From a checkpoint of a small image captioner.
Model: 12.7M parameters, encoder arch resnet_bottleneck, decoder width 256.
Training: soap at rate 0.002, 4200 steps.
Data: trained on photos of plants and fungi (iNaturalist), 22605 training examples, 8.9 epochs.
Rows from block 3 of the image encoder of a small image captioner, named by matrix and row number. Rows with one number belong to one channel. Each number is 50 + 15 x the weight over its row's rms, rounded and kept within 0 to 99. All counts start at 0.
Before each channel's rows are labels from the 100 images, of 14976, where the channel reaches its highest value: "patch colour" is the nearest of a few named colours to the mean colour under the peak. Only what is clearly more common there than usual is listed. The data: photos of plants and fungi (iNaturalist). In brackets: how many of the 100.
# convs1: 3x3 conv, stride 2 (encoder.blocks.3.convs.1.weight, 96x96x3x3, each kernel summed), inputs 0-95
# convs2: expand pointwise conv (encoder.blocks.3.convs.2.weight, 384x96x1x1, transposed), outputs 0-95

patch colour: grey (73)
convs1.20:45 54 30 49 63 33 59 48 59 27 47 50 45 45 68 28 35 58 56 66 47 90 49 52 60 31 45 43 83 49 17 59 43 53 50 94 35 61 40 40 41 58 34 47 86 52 47 57 94 47 61 44 48 55 49 62 72 39 40 99 55 61 55 73 43 50 31 46 52 51 52 46 44 56 47 51 58 75 32 61 60 40 61 46 55 52 48 47 50 31 55 56 54 34 52 34
convs2.20:52 50 49 43 64 53 36 47 51 35 45 64 52 63 55 48 48 29 34 50 06 66 50 45 50 50 51 42 50 83 51 48 57 50 50 50 49 56 45 49 62 49 50 53 53 30 36 52 53 21 72 60 43 38 50 13 39 50 41 51 38 47 49 51 54 54 76 49 49 53 50 50 50 53 99 51 00 65 50 50 49 50 65 50 45 46 48 46 54 49 95 46 55 42 51 17

patch colour: brown (67)
convs1.45:41 66 50 72 44 34 48 99 40 53 42 52 41 56 42 37 57 40 64 35 49 46 73 67 37 54 52 46 46 60 71 76 37 39 67 51 48 66 50 62 61 55 34 39 05 36 27 64 49 68 41 67 82 24 49 45 75 66 62 56 37 62 44 42 34 44 61 31 52 49 50 37 55 48 49 38 51 71 29 49 60 39 33 75 62 43 27 58 81 59 70 63 60 32 53 44
convs2.45:61 58 45 49 32 56 50 54 35 48 45 48 44 44 50 00 51 56 47 53 49 34 45 44 46 53 49 48 57 00 50 55 53 35 50 50 54 50 33 55 48 96 37 48 48 36 51 50 50 49 58 49 55 49 50 65 50 50 52 42 61 52 52 39 33 62 40 45 51 55 92 50 45 62 50 50 71 54 99 18 46 62 12 42 63 53 52 29 51 50 40 50 43 52 49 43

patch colour: grey (71)
convs1.32:38 39 63 51 33 45 55 67 58 51 65 64 44 30 77 53 65 50 91 41 63 46 56 44 54 30 35 54 74 74 54 52 32 31 50 50 38 33 61 59 36 40 43 48 59 90 44 68 18 51 65 36 43 59 73 66 44 50 32 55 61 42 52 47 39 46 64 51 63 61 18 42 55 40 87 63 58 09 69 33 48 42 75 39 57 40 40 39 54 49 43 73 65 31 54 41
convs2.32:44 50 40 45 50 51 47 66 48 50 50 55 50 44 53 39 45 50 58 50 55 39 42 52 50 85 50 51 51 44 46 31 48 36 48 50 59 47 50 58 48 25 51 49 50 51 80 53 66 50 49 79 48 56 51 55 50 49 44 50 46 50 51 58 48 00 55 45 49 51 41 53 52 55 52 39 56 52 30 53 41 50 50 50 57 50 50 17 47 50 47 39 50 52 53 51

patch colour: grey (77)
convs1.44:48 38 53 47 63 36 56 63 35 62 47 42 40 46 61 48 54 48 66 16 12 74 66 73 47 56 36 37 54 67 99 54 57 49 53 63 51 55 30 65 66 41 55 30 52 47 50 33 86 50 55 52 55 42 26 36 62 38 39 47 42 53 51 65 42 56 99 42 61 43 40 40 49 58 47 44 33 52 66 43 51 37 52 47 47 26 40 49 35 49 58 66 43 37 35 75
convs2.44:51 50 47 54 47 49 19 75 58 62 53 49 49 12 62 51 51 47 00 55 48 99 99 46 44 51 50 51 43 32 47 51 51 53 50 90 62 52 45 43 51 40 49 51 51 50 99 49 50 51 47 56 66 53 50 64 48 52 37 49 46 62 58 71 49 39 51 50 69 50 46 52 50 48 93 46 51 43 49 48 47 52 50 51 52 51 50 66 42 21 44 99 51 50 44 62

patch colour: grey (73)
convs1.68:53 47 61 58 54 47 37 54 93 40 67 57 24 35 56 43 78 38 27 35 35 53 57 77 34 55 57 37 46 29 48 78 48 31 45 67 42 66 22 38 39 47 53 71 22 38 46 44 43 52 99 39 72 50 70 52 55 48 57 38 79 36 41 61 45 41 38 42 62 34 44 11 38 36 42 62 60 37 46 44 63 46 48 52 58 54 43 46 40 45 66 64 62 40 67 34
convs2.68:37 38 29 56 42 48 49 48 49 70 56 58 46 50 43 54 46 22 69 37 07 60 39 85 27 14 72 64 57 70 49 41 56 58 52 50 69 68 53 28 47 47 54 49 45 50 53 14 50 46 51 51 68 50 40 82 95 45 63 39 42 21 08 56 49 49 50 45 50 36 51 54 50 50 54 44 47 69 17 47 54 54 51 50 50 49 19 53 46 99 49 51 48 85 68 48

patch colour: grey (73)
convs1.50:42 45 48 44 41 47 61 63 57 59 74 30 50 32 51 08 67 53 67 28 55 58 53 62 45 40 88 47 32 49 50 47 64 49 64 59 21 41 60 59 67 50 58 48 32 52 33 71 56 49 48 54 58 50 36 44 31 64 76 42 59 40 48 57 44 43 40 65 50 42 56 52 46 55 42 65 66 64 29 26 99 27 56 53 41 37 44 37 45 69 46 38 99 50 41 54
convs2.50:38 67 40 61 29 50 60 50 61 79 48 44 32 50 47 47 42 72 39 43 44 29 42 54 99 42 44 41 50 13 52 47 52 50 53 52 65 46 49 53 27 47 50 37 63 50 08 75 48 85 50 52 47 67 48 60 52 50 74 42 54 48 50 56 62 53 59 62 51 46 51 20 50 77 50 43 61 51 60 49 23 31 52 47 39 45 42 51 53 50 56 49 53 50 44 43

patch colour: green (25)
convs1.48:53 25 55 59 29 68 50 58 13 31 39 79 41 76 84 75 28 48 46 59 74 59 59 55 54 28 49 29 54 65 38 33 37 54 47 39 75 57 26 42 70 59 55 28 26 50 43 46 74 53 27 50 46 65 38 55 65 61 52 42 58 47 45 59 72 39 58 36 39 21 67 37 50 58 48 32 49 50 25 39 25 36 48 53 54 42 22 48 47 53 57 81 53 62 37 53
convs2.48:50 49 52 55 20 62 42 54 28 32 50 57 53 66 40 51 58 54 07 45 42 37 51 47 71 51 54 49 41 52 40 56 82 91 53 50 30 44 56 51 50 49 50 49 47 62 51 49 53 52 52 47 52 44 50 45 49 58 49 22 72 44 56 66 36 49 43 41 44 53 53 52 49 41 14 49 67 44 37 49 36 49 00 51 34 57 45 44 50 49 52 54 53 50 49 49

patch colour: green (26)
convs1.11:44 38 83 65 45 61 48 39 44 34 65 74 30 58 62 50 55 33 54 42 41 23 25 51 48 60 43 25 26 50 40 78 61 30 29 32 99 28 38 67 58 62 59 62 48 78 47 49 77 56 44 56 48 50 51 29 44 44 51 16 56 43 76 42 48 43 31 47 27 39 55 50 48 50 59 48 52 75 28 59 42 51 45 35 50 43 26 35 67 48 66 52 39 51 41 68
convs2.11:56 46 59 49 30 47 29 42 23 54 50 11 57 51 48 48 52 50 37 49 50 48 48 50 53 50 50 49 59 58 52 61 55 49 51 40 00 49 51 58 99 60 50 50 60 71 51 49 50 50 62 44 50 35 50 49 53 50 52 50 47 50 33 50 47 52 50 50 41 50 52 54 50 59 45 53 50 49 43 49 57 49 44 17 34 45 50 69 79 51 39 21 65 37 43 55

patch colour: grey (77)
convs1.93:51 36 52 47 37 24 59 59 66 21 54 60 50 20 56 48 29 50 30 57 44 57 56 50 52 47 39 41 53 38 66 39 55 75 40 50 52 32 55 91 81 43 38 42 66 29 15 56 74 45 69 48 39 70 33 55 40 59 83 64 48 50 45 51 44 49 64 72 31 53 65 41 46 46 67 38 33 71 85 55 54 45 29 56 49 66 73 46 53 31 75 29 45 55 46 73
convs2.93:50 51 51 51 58 24 18 52 72 68 44 42 65 50 64 86 48 38 50 49 00 68 66 50 45 28 70 56 52 59 45 25 41 50 51 49 71 48 57 50 35 50 50 55 32 51 57 50 51 51 55 61 63 29 49 87 23 45 65 47 50 49 39 61 71 36 74 51 57 46 45 62 50 21 27 64 49 50 38 54 63 50 50 50 51 52 40 60 67 49 44 65 50 50 50 63

patch colour: grey (81)
convs1.12:44 55 32 56 37 61 52 75 61 42 56 32 51 70 65 57 73 29 49 48 51 48 52 34 57 32 35 78 56 19 99 45 52 20 49 56 41 46 57 48 54 53 56 51 00 76 40 54 38 66 45 50 42 27 34 45 46 60 39 43 55 43 62 46 50 56 69 45 39 53 42 46 39 43 62 49 63 44 65 27 49 55 25 58 44 44 48 36 66 77 48 30 44 22 38 78
convs2.12:55 51 50 47 53 50 00 49 32 58 52 05 45 59 63 50 41 43 33 46 37 45 60 49 50 49 51 54 69 00 58 46 50 50 33 50 55 50 55 71 58 51 56 62 50 50 68 39 41 42 44 48 51 50 47 43 46 40 49 51 50 48 55 48 23 12 41 38 50 56 64 50 50 58 61 49 82 62 48 37 68 85 19 50 49 45 51 60 48 49 34 85 48 58 45 47

patch colour: purple (34); pink (33)
convs1.19:42 47 66 58 97 50 48 52 71 30 43 46 52 41 48 59 12 37 79 71 37 51 63 47 37 39 22 42 62 74 53 45 60 45 60 37 39 80 44 46 24 60 53 52 47 54 23 74 29 66 67 35 45 63 55 47 62 32 52 73 36 63 45 56 72 76 42 57 60 60 44 43 28 40 51 68 61 58 30 45 67 57 75 67 64 44 46 38 42 42 51 50 22 27 60 51
convs2.19:48 86 48 50 33 45 41 43 50 48 48 72 47 56 35 51 30 57 72 48 99 53 44 48 51 86 41 55 69 45 48 49 53 50 50 52 48 59 49 74 42 55 48 42 52 40 50 51 33 64 44 58 52 54 50 49 52 52 52 30 53 58 49 32 47 40 50 47 52 52 49 37 54 48 65 50 53 91 48 56 52 35 49 51 66 48 50 08 55 50 60 52 45 44 62 51

patch colour: grey (72)
convs1.82:71 49 65 51 53 57 65 66 47 34 51 49 49 44 45 45 97 89 53 73 41 61 44 53 40 66 52 50 43 63 53 18 56 68 38 22 43 51 46 37 60 27 60 36 24 54 73 55 61 59 50 39 47 55 63 51 25 25 44 40 63 41 39 48 50 21 55 63 51 35 56 74 55 41 41 60 61 54 48 23 65 35 54 55 50 52 54 00 61 57 40 41 60 67 79 59
convs2.82:57 50 53 82 50 47 76 43 49 49 53 70 50 51 49 52 63 42 48 52 58 51 50 56 61 46 62 68 64 52 49 50 39 85 50 49 72 57 47 21 45 54 59 51 40 47 49 50 47 50 51 45 53 49 56 42 47 67 69 10 48 49 51 35 85 64 50 09 49 50 46 64 50 47 50 09 59 48 60 57 00 67 51 51 87 77 54 32 13 50 68 56 48 48 50 50