config = dict(
    encoder_avg_pool_shortcut=False,
    decoder_head_dim=48,
    decoder_qk_norm=True,
    learning_rate=0.002,
    shampoo_beta=0.95,
    precondition_frequency=50,
    max_grad_norm=1.0,
    batch_size=48,
    decay_fraction=0.3,
)
Rows from block 2 of the image encoder of a small image captioner, named by matrix and row number. Rows with one number belong to one channel. Each number is 50 + 12 x the weight over its row's rms, rounded and kept within 0 to 99. All counts start at 0.
After each channel's rows are labels from the 100 images, of 14976, where the channel reaches its highest value: "responds to" is what is common among them. Only what is clearly more common there than usual is listed. The data: photos of plants and fungi (iNaturalist). In brackets: how many of the 100.
# convs1: 3x3 conv (encoder.blocks.2.convs.1.weight, 48x48x3x3, each kernel summed), inputs 0-47
# convs2: expand pointwise conv (encoder.blocks.2.convs.2.weight, 192x48x1x1, transposed), outputs 0-63

convs1.21:72 41 25 51 47 58 63 53 52 30 36 47 46 56 30 55 39 42 57 47 75 42 47 51 48 49 49 47 42 43 45 35 80 44 35 63 65 50 69 55 72 46 50 71 47 48 41 60
convs2.21:50 50 64 38 51 51 57 37 48 50 56 49 20 49 73 46 57 48 54 50 45 45 48 54 71 60 43 51 53 69 50 30 45 69 47 65 52 30 48 30 49 45 51 52 48 49 50 47 62 49 51 57 35 54 43 46 56 60 52 47 60 69 52 68
responds to: order Lamiales (32)

convs1.5:48 40 56 54 71 46 64 75 41 31 41 47 48 45 35 66 58 56 41 91 49 55 53 43 52 34 45 40 63 59 46 52 39 46 46 46 59 75 44 44 42 49 46 72 56 55 48 36
convs2.5:50 59 44 40 55 46 49 64 71 56 21 36 51 50 46 50 65 47 41 50 41 61 51 50 51 31 51 46 53 57 56 57 55 47 68 51 62 51 49 52 21 29 52 48 50 45 74 59 88 51 47 47 52 45 51 53 51 65 32 41 54 48 39 84
responds to: order Asterales (42); family: Asteraceae (42)

convs1.8:75 46 60 53 49 26 41 50 21 56 34 59 51 60 37 43 62 54 40 45 47 61 56 43 52 62 46 23 26 56 53 34 46 34 64 55 55 59 50 43 38 44 40 45 67 33 36 52
convs2.8:50 40 49 52 50 57 52 57 50 52 46 49 47 50 77 43 47 33 16 50 50 48 36 50 48 57 49 00 62 34 54 50 38 56 64 63 47 73 46 49 58 50 52 48 30 51 49 49 36 39 53 70 39 52 52 50 53 49 52 50 35 48 55 55
responds to: order Lamiales (29)

convs1.32:36 54 46 62 54 40 57 62 59 49 36 96 74 58 32 52 42 53 51 46 57 26 40 30 51 50 52 51 63 60 50 38 60 47 50 50 54 61 48 50 30 48 37 49 44 47 67 55
convs2.32:58 50 51 36 56 42 51 56 61 54 48 57 45 56 50 48 58 70 62 51 51 45 39 51 48 38 39 52 34 52 52 53 52 47 54 51 39 47 46 49 49 47 40 48 41 44 41 48 50 52 41 51 34 64 46 47 51 67 00 51 42 50 40 51
responds to: order Asterales (31); family: Asteraceae (31)

convs1.15:82 57 59 68 68 34 21 55 45 46 34 42 39 43 65 47 51 54 47 47 44 82 50 46 69 53 56 34 50 59 51 48 42 32 40 64 43 54 55 44 35 57 45 41 49 50 41 42
convs2.15:49 60 26 51 37 59 51 50 54 45 50 49 50 44 50 59 50 50 87 46 52 57 56 58 49 47 49 51 64 50 46 32 47 46 52 48 68 77 50 50 48 56 59 46 50 64 50 55 50 54 46 50 38 99 50 41 51 55 78 58 63 65 38 22
responds to: order: Lamiales (29); order Boraginales (26); family: Boraginaceae (26)

convs1.11:50 37 37 60 47 52 84 64 50 39 27 67 59 49 36 46 27 66 60 58 43 44 43 51 29 74 47 55 57 33 61 52 66 54 42 35 48 52 42 44 55 41 63 62 44 42 47 42
convs2.11:50 44 43 64 50 49 63 49 50 67 62 55 52 61 63 50 49 52 50 50 77 49 51 50 49 46 50 50 26 46 50 57 50 48 48 50 46 53 40 67 48 45 68 56 50 32 35 58 59 50 49 51 34 66 47 39 43 40 11 52 61 50 24 32
responds to: order Asterales (47); family: Asteraceae (47)

convs1.12:63 67 42 55 57 21 61 36 64 53 29 47 49 59 29 30 68 74 46 49 40 72 53 44 49 38 46 46 51 48 58 68 31 39 46 59 47 61 64 51 45 47 54 66 63 40 53 52
convs2.12:52 22 39 62 53 45 44 50 36 50 45 49 48 46 50 56 50 60 31 51 49 69 52 48 50 49 50 36 43 53 52 42 51 50 50 35 60 41 63 48 52 78 40 53 53 53 65 44 53 50 47 48 53 55 51 46 46 72 51 45 52 53 51 99
responds to: order Lamiales (28)

convs1.41:12 47 49 65 51 47 47 42 38 46 45 33 42 37 35 52 62 40 43 60 39 56 47 32 62 22 44 52 63 48 77 42 53 51 41 57 50 42 28 48 40 49 54 36 34 50 57 39
convs2.41:50 53 53 52 45 67 49 62 42 45 15 51 53 47 50 82 50 37 58 51 54 42 29 42 51 47 47 53 51 64 50 35 46 50 42 54 62 25 53 64 30 62 55 56 62 18 50 26 45 72 21 54 64 47 50 43 50 45 55 51 50 50 52 49
responds to: order Asterales (39); family: Asteraceae (39)

convs1.0:44 58 39 43 65 46 31 42 59 59 53 45 40 42 39 55 32 60 15 47 48 48 36 39 42 57 58 23 28 59 68 45 42 59 50 43 56 45 41 45 47 79 38 50 62 48 59 42
convs2.0:50 31 55 64 50 55 55 55 45 41 54 48 51 43 63 49 56 49 42 50 50 50 23 53 49 49 49 48 50 43 50 46 62 54 55 99 46 47 48 45 50 46 50 48 35 52 42 50 51 50 56 49 41 99 49 50 37 51 47 51 55 48 50 52
responds to: order Lamiales (32)

convs1.3:72 47 57 32 50 42 56 50 45 38 45 51 44 75 54 68 44 63 58 77 68 59 61 53 44 33 48 48 60 36 23 57 61 53 47 42 53 58 28 24 44 51 62 60 57 49 47 39
convs2.3:48 66 50 64 47 50 60 44 50 54 64 54 43 50 61 60 49 56 49 55 50 28 43 50 52 47 50 64 49 49 51 50 55 39 50 49 46 15 43 27 49 41 35 60 46 55 53 47 50 51 45 99 69 46 49 50 37 69 61 53 54 28 42 52
responds to: order Asterales (32); family: Asteraceae (32)

convs1.25:65 50 68 56 41 61 32 53 39 28 35 39 50 39 34 61 32 81 40 61 41 44 66 38 62 44 57 45 52 46 84 54 43 52 47 58 50 49 62 35 48 43 54 59 43 60 57 47
convs2.25:49 47 35 53 48 50 99 59 50 12 41 50 59 50 52 51 48 63 56 52 33 41 53 00 60 61 39 32 45 48 55 52 47 55 27 55 50 51 52 48 48 57 51 33 67 47 52 52 65 47 49 61 43 70 49 48 49 57 48 50 33 50 52 51
responds to: order Lamiales (30)

convs1.14:65 30 60 67 45 26 62 40 47 61 49 56 56 46 52 33 27 60 41 51 54 51 53 68 51 61 44 43 38 87 47 73 46 50 53 34 48 42 61 50 41 46 44 38 57 48 51 31
convs2.14:49 49 41 80 26 57 45 51 49 60 41 53 50 53 45 35 80 37 47 48 57 47 62 51 33 65 48 50 50 50 46 56 57 42 34 48 49 52 49 46 47 50 74 50 29 47 45 55 50 52 50 40 50 50 58 02 84 36 50 58 71 53 49 42
responds to: order Lamiales (33)

convs1.4:57 37 56 45 53 45 49 40 63 56 48 52 54 39 53 40 36 48 48 93 41 46 39 38 38 67 44 46 43 47 80 45 34 66 61 52 62 45 38 29 50 49 60 40 44 32 36 57
convs2.4:52 38 52 50 45 44 52 49 50 47 33 51 49 49 62 33 42 49 65 50 45 42 53 48 53 27 53 99 53 51 43 74 49 51 50 48 50 49 49 48 45 43 50 98 50 53 00 43 50 28 51 51 50 49 53 33 50 59 55 59 46 69 48 50
responds to: order Asterales (50); family: Asteraceae (50)

convs1.28:66 53 46 38 45 35 55 44 33 48 85 44 42 44 46 51 52 61 53 57 28 48 51 37 52 30 56 52 38 35 57 58 48 46 69 74 60 49 84 35 50 46 34 54 53 50 43 56
convs2.28:50 59 50 49 63 52 48 50 99 48 25 46 62 50 57 51 49 49 50 50 64 52 45 50 17 50 51 48 47 48 47 52 50 58 53 48 49 55 45 75 53 50 51 50 47 28 46 51 50 48 50 50 53 67 61 54 48 40 48 59 34 26 42 39
responds to: order Lamiales (27)

convs1.33:48 54 47 45 49 25 51 60 45 37 52 48 40 35 54 62 39 50 60 72 34 35 52 57 38 58 51 63 37 36 85 35 52 67 55 48 53 63 55 52 54 43 48 31 38 64 39 74
convs2.33:49 72 52 59 50 49 43 33 49 54 40 49 47 49 50 48 80 37 53 47 51 39 47 56 61 52 59 40 41 53 51 43 50 47 50 52 50 50 33 46 52 45 16 34 47 51 53 47 51 61 50 49 56 47 51 81 46 49 49 50 49 54 93 52
responds to: order Asterales (48); family: Asteraceae (46)

convs1.39:63 61 46 52 75 32 48 49 67 43 15 48 56 53 45 54 35 55 49 37 49 71 50 39 49 23 58 55 51 50 52 60 46 63 32 47 49 60 64 55 30 36 43 43 67 56 46 66
convs2.39:50 55 35 50 81 25 52 71 50 72 48 70 49 31 40 50 52 50 55 38 29 33 41 49 51 44 31 52 50 50 50 17 37 51 80 42 59 49 52 31 44 79 63 44 46 50 47 41 46 49 47 50 49 65 50 68 51 14 40 50 54 50 56 45
responds to: order Lamiales (30)

convs1.20:41 39 40 61 38 54 35 50 49 50 37 65 64 45 48 51 40 41 37 80 45 42 56 31 67 20 58 53 36 45 40 69 57 44 63 54 42 65 41 56 43 35 55 60 39 26 50 41
convs2.20:50 43 61 50 55 57 49 69 51 62 58 56 26 79 48 57 23 73 58 22 44 49 51 55 53 60 46 46 49 60 50 58 49 56 37 50 43 46 44 56 46 49 50 54 27 58 49 52 47 50 53 49 56 51 67 46 65 51 79 51 62 50 53 54
responds to: order Asterales (43); family: Asteraceae (43)

convs1.22:99 57 42 53 44 41 61 45 38 45 38 39 46 62 51 53 66 53 51 66 45 58 45 39 49 37 51 57 44 47 50 54 45 50 56 47 55 48 65 32 53 53 52 57 43 47 32 40
convs2.22:47 49 30 68 55 47 56 50 49 50 54 47 50 46 49 43 50 94 46 32 46 41 51 56 33 63 51 45 50 81 58 69 46 52 49 53 69 53 67 36 48 33 55 44 49 44 57 58 54 52 71 60 51 71 42 50 99 49 51 55 36 45 43 51
responds to: order: Lamiales (28); order Boraginales (27); family: Boraginaceae (27)

convs1.9:52 50 61 52 61 43 49 41 41 49 43 56 50 42 48 55 26 44 60 67 44 49 57 47 46 10 58 45 57 57 70 16 77 42 45 36 54 54 54 51 41 33 62 47 42 59 56 42
convs2.9:31 33 57 57 40 82 46 48 45 47 55 54 48 44 97 43 64 49 52 46 85 46 53 40 48 70 47 50 21 52 53 32 54 48 50 38 48 49 51 48 48 50 62 49 50 50 56 40 62 31 45 64 45 40 60 42 59 51 46 58 44 50 48 48
responds to: order Asterales (54); family: Asteraceae (54)

convs1.31:56 42 37 30 45 35 58 52 25 48 23 61 49 57 54 51 19 43 50 48 61 47 51 49 53 67 49 56 43 46 55 40 49 69 48 67 58 48 57 57 63 55 43 21 47 73 50 33
convs2.31:50 27 49 58 58 49 31 51 15 39 50 57 44 47 40 14 52 52 49 49 34 42 62 50 50 40 78 50 50 57 29 49 55 86 43 65 57 48 51 72 54 32 60 56 26 30 51 49 03 50 56 68 51 48 49 31 54 49 43 53 52 51 62 42
responds to: order Lamiales (31)

convs1.44:78 56 62 40 48 51 39 77 37 20 29 49 42 44 39 40 59 44 51 30 43 74 46 34 51 52 62 57 39 60 44 36 46 57 47 64 43 55 60 51 57 54 51 61 45 71 53 46
convs2.44:50 56 39 48 47 49 55 59 24 56 19 54 50 64 54 60 50 64 63 51 32 43 48 50 36 34 45 49 53 50 52 62 43 62 49 43 27 53 50 52 54 45 52 64 55 47 50 48 44 51 33 34 51 43 53 46 63 58 33 37 57 50 49 92
responds to: order: Lamiales (33); order Boraginales (26); family: Boraginaceae (26)

convs1.2:58 39 53 28 51 51 38 25 51 35 41 62 68 30 62 71 47 50 65 66 42 55 57 49 60 33 38 48 55 40 36 54 45 55 54 39 53 47 20 56 48 58 64 63 38 68 38 51
convs2.2:48 56 46 49 68 45 55 45 51 99 48 53 29 49 50 57 41 65 31 45 42 36 67 47 50 51 23 48 47 63 49 48 54 52 51 48 49 55 50 38 54 41 50 45 71 57 54 40 50 48 58 50 38 50 59 49 35 50 57 70 50 60 64 48
responds to: order Asterales (42); family: Asteraceae (42)

convs1.13:50 39 78 49 46 48 40 57 45 51 43 56 56 37 47 56 27 41 41 71 46 32 35 51 79 44 51 52 36 47 79 36 63 39 51 51 40 41 66 49 49 58 36 49 44 74 55 54
convs2.13:50 49 56 48 44 60 48 39 51 50 48 55 40 51 51 18 50 50 52 45 49 52 69 67 09 51 52 37 51 56 48 49 51 42 50 50 51 55 17 75 50 17 63 00 46 62 44 49 50 44 48 35 49 50 51 52 54 54 59 42 68 50 38 57
responds to: order Asterales (56); family: Asteraceae (56)