Rows from block 5 of the image encoder of a small image captioner, named by matrix and row number. Rows with one number belong to one channel. Each number is 500 + 25 x the weight over its row's rms, rounded and kept within 0 to 999. All counts start at 0. Numbers have three digits each.
After each channel's rows are labels from the 100 images, of 14976, where the channel reaches its highest value: "strongest on" is what is common among them. Only what is clearly more common there than usual is listed. The data: photos of plants and fungi (iNaturalist). In brackets: how many of the 100.
# convs1: 3x3 conv (encoder.blocks.5.convs.1.weight, 96x96x3x3, each kernel summed), inputs 0-95
# convs2: expand pointwise conv (encoder.blocks.5.convs.2.weight, 384x96x1x1, transposed), outputs 0-76

convs1.93:483470501546473501447485468523479500514469470511544475491476474506501495509505483504531506545502497511546512516504520493573516507531499461531492488522545510466486513489482495516488469488513503565466453531507500501486479502512453461502503489501490517482517517508468493497500550515485553533
convs2.93:484510459548500502527500501511506500391510455521431512515499518499474500549495504511525505513539470504499502497501499514445514596509515501487535487499520499497535496496509500522503513501486438492494504441500510456501502474503481488
strongest on: order Boraginales (26); family: Boraginaceae (26)

convs1.49:476547492493502503469467485486492450497504488470508514489558513486482507528471505506496502504534528525516553562513500484496519503490494504493506487509505498489516567510487493479488507497508479499503535480566509531477517490511469529477504505512518593551486487482496520491497499526459526534
convs2.49:496524500500493500488502497504501505502500498487485545472525444457500520490515501481514501503537478587504543546482508502487507467500520518511502501495502487508614520502482501500503486499502536467499511502507491493488494485499441482
strongest on: order Asterales (63); family: Asteraceae (63)

convs1.8:474515475497498520501492510485486498509528571509494500502515474482504533512502494470536520484519491481504488530495472475503464528478488543495511513484488501500482499516517501511515513488513504484517527496490475473483474552490496489482486508495496508512499529463496503496465517484494655503
convs2.8:508499477530488482500448519500503513486498532502512511501492504531508496500509500485522434482485509465499506486514495516542469500485498507500516497490488488494492497406502500497508508495481499498586500487519498500500494500477498501
strongest on: class Liliopsida (33)

convs1.36:472489515496443477544501469522491486504494532475496499511525462462515511494483515502566500484524509451559471502535498514472475506501521486484602510520480519499522498498501478499480501522512486493505474493500499495524457482478530482545531459503482493498507499499505525504481478495509531549
convs2.36:515512500521507501511496493528486496521505500494484505497513500492511502517499500462472472495492498546497497535491488484480498517496494496500525505500491501501457511516505500509499500454495503499491503499498501415497490486499595509
strongest on: order: Lamiales (36); order Boraginales (33); family: Boraginaceae (33)

convs1.48:512463472533480520460487497497486473500455522508490510479548473492487496502534525502511485491479490513562526482542513516503545483458517495480502458436455506473525496483468508508496511459533506492522518485494482498498483485503520530502487457497496547511521423497533510498501500521501525456
convs2.48:474497499499475473495506441501494502505512502502502447489489554482509496508496451507479494497500510511500503502507511499491455523492503501536499520489539500496501497527492455494497512534485507502488486492547507510476495445501507494
strongest on: order Asterales (56); family: Asteraceae (56)

convs1.45:510499498508501483538441482498507594439491511454497486531500496477499530505514510508488507500513544471443486502507519506515495492481466487528513506491534490522497485467529459499513510501527469507536485503527575502523517475494480516527499551510500506506497482531495508486512471455484490518
convs2.45:480514502504502488498500495493508501520560499411509535447479496503496507490500515504500516501496497477501449525501511491516485452490526500502494459504490501470498499501489528519499519485500500501500493504459507520502500418488501466
strongest on: order Asterales (36); family: Asteraceae (30)

convs1.73:499474496505467487511507448475507470467491509495507523471473485504491488529473507515518440482518485491511501477524516481574532536543482503447546476487470504513489516517540494492466537487479433486506498507485500528487473547508492509464547491477510512472531490482512496501487544481486518501
convs2.73:479516585535504494498502493495497498514485514495535468487507515490517454492472519487499506500485500515432519417478499499504459498499493499531499502530525448494530518503488500491484500501459521459487501456500503493517502506497551446
strongest on: order: Lamiales (30); order Boraginales (28); family: Boraginaceae (28)

convs1.58:499498548505494503520462526519479443506483481515507522472500539500489462561490484487494500444528519513527528497484484477493509509513499505498596499544505516481471485468487522495500515464497483498496481496455541510472472455536490483530510491466482491496498505521495465510494553519513522506
convs2.58:545499497501435516502493452460523501484456498501463490495565497513497503602503501524480505468493507497497464485501500495502490498494527512502498478488490486535543500506499496551535506500496505499510465489490515489514491505498506501
strongest on: order Boraginales (27); family: Boraginaceae (27); text has "speedwell" (25)

convs1.14:492537478479458495495509556498480490504512473497494480515501476472491515477496519500531470494542461520472486560485485487512510504532488481530525499565502515533489534505502487483495535503441478477481508478546518503475522495536492511482548451512483468490504504520470463467496549483499542512
convs2.14:410509502500501504493500474506444496497499514508494477456504528499493521500575500500468498499565490526501523488473500582499494504510506451482445511495534499485529500466481502486501497499532503512518501414501537496496502534499500526
strongest on: order Boraginales (28); family: Boraginaceae (28)

convs1.20:532508495493488489494497523509508491519495524510491490513494485562481483531502499510492509498516500500498470461486536503524552503491518493510489540500494503478516468518484521485479507531587541529500504494536507504502523577493493489514501509492512489505492519468532489462521492514512612500
convs2.20:498493500584500495510404499495479513500495498528501500513502454603501565500498500492509502508506501496501504534512502499499499483493515500409501499498507500494427497498498500499499501508513500499522494511498502496499499476525494500
strongest on: class Liliopsida (26)

convs1.15:492534547504496508499548489482518518506519483501513494532456501513517499499498502489513506479477532501511486505478515503495520505492508488483500492515516529490520449508562508560506495527496490507497511461467433483514478511476490530494480533492584477481503535534509471534489473573493490466
convs2.15:498518526503496470504536510493466453507506491469504501487475499500518494494492438493508501491501493491502479499499476508568485496498462492500503522550495469478499565503502500519510500493473502497495507500502500490497494501538496499
strongest on: family: Asteraceae (31); order: Asterales (31); order Ranunculales (28)

convs1.10:509544535507473492480479500518490497515504507485468545488504480513488507488509501512498515503525515499490495523463473485436487497498493514480508503484515515467452432492471467517500484489499486487523494521499477534541496447484550513508514470511542595486487502509538558499488506530511495490
convs2.10:506496481504483453501500495501495474505501504500529500505489539502509484500526608507493503500493503474499523504415494491453494520500509464500499500498501486510500505509470512534471528503516497491498539480500522499439503505501499498
strongest on: order Asterales (63); family: Asteraceae (63)

convs1.60:495499507471497523508508487501565486481494465494495465504417611531512529494563511527498498508508522494473488516490488500496455503497520493529457522494534517500498461505534497516499485487529483504476480490522504498519491482479504540508467501495501499507481493495510511492527478553484490482
convs2.60:509499500500501505515507483502460482496534491446491326500498430508476509538502547487522503498468455502499569493519518493501510513494414493501499503505482504507500491525511486514514529499494505525475495490500500515484501391498485485
strongest on: order Asterales (45); family: Asteraceae (44)

convs1.33:497537509501516476487504482525507502510510512524483512476498476510457534511472523503431487474526517552581472530500531497516532466482512488507479488473509518511509493488489535470475555484496526559507513502487498536471486508495479505519473483529525516454550513489481493464521504520473531492
convs2.33:505511500500494512507497552500499451500499510499549479499483500480510495500500500487514505477501502480492499504497507450514483500496485484500502496451507500469506502513486518499533500535459503508518505486480492495501500490502494500
strongest on: order Asterales (48); family: Asteraceae (48)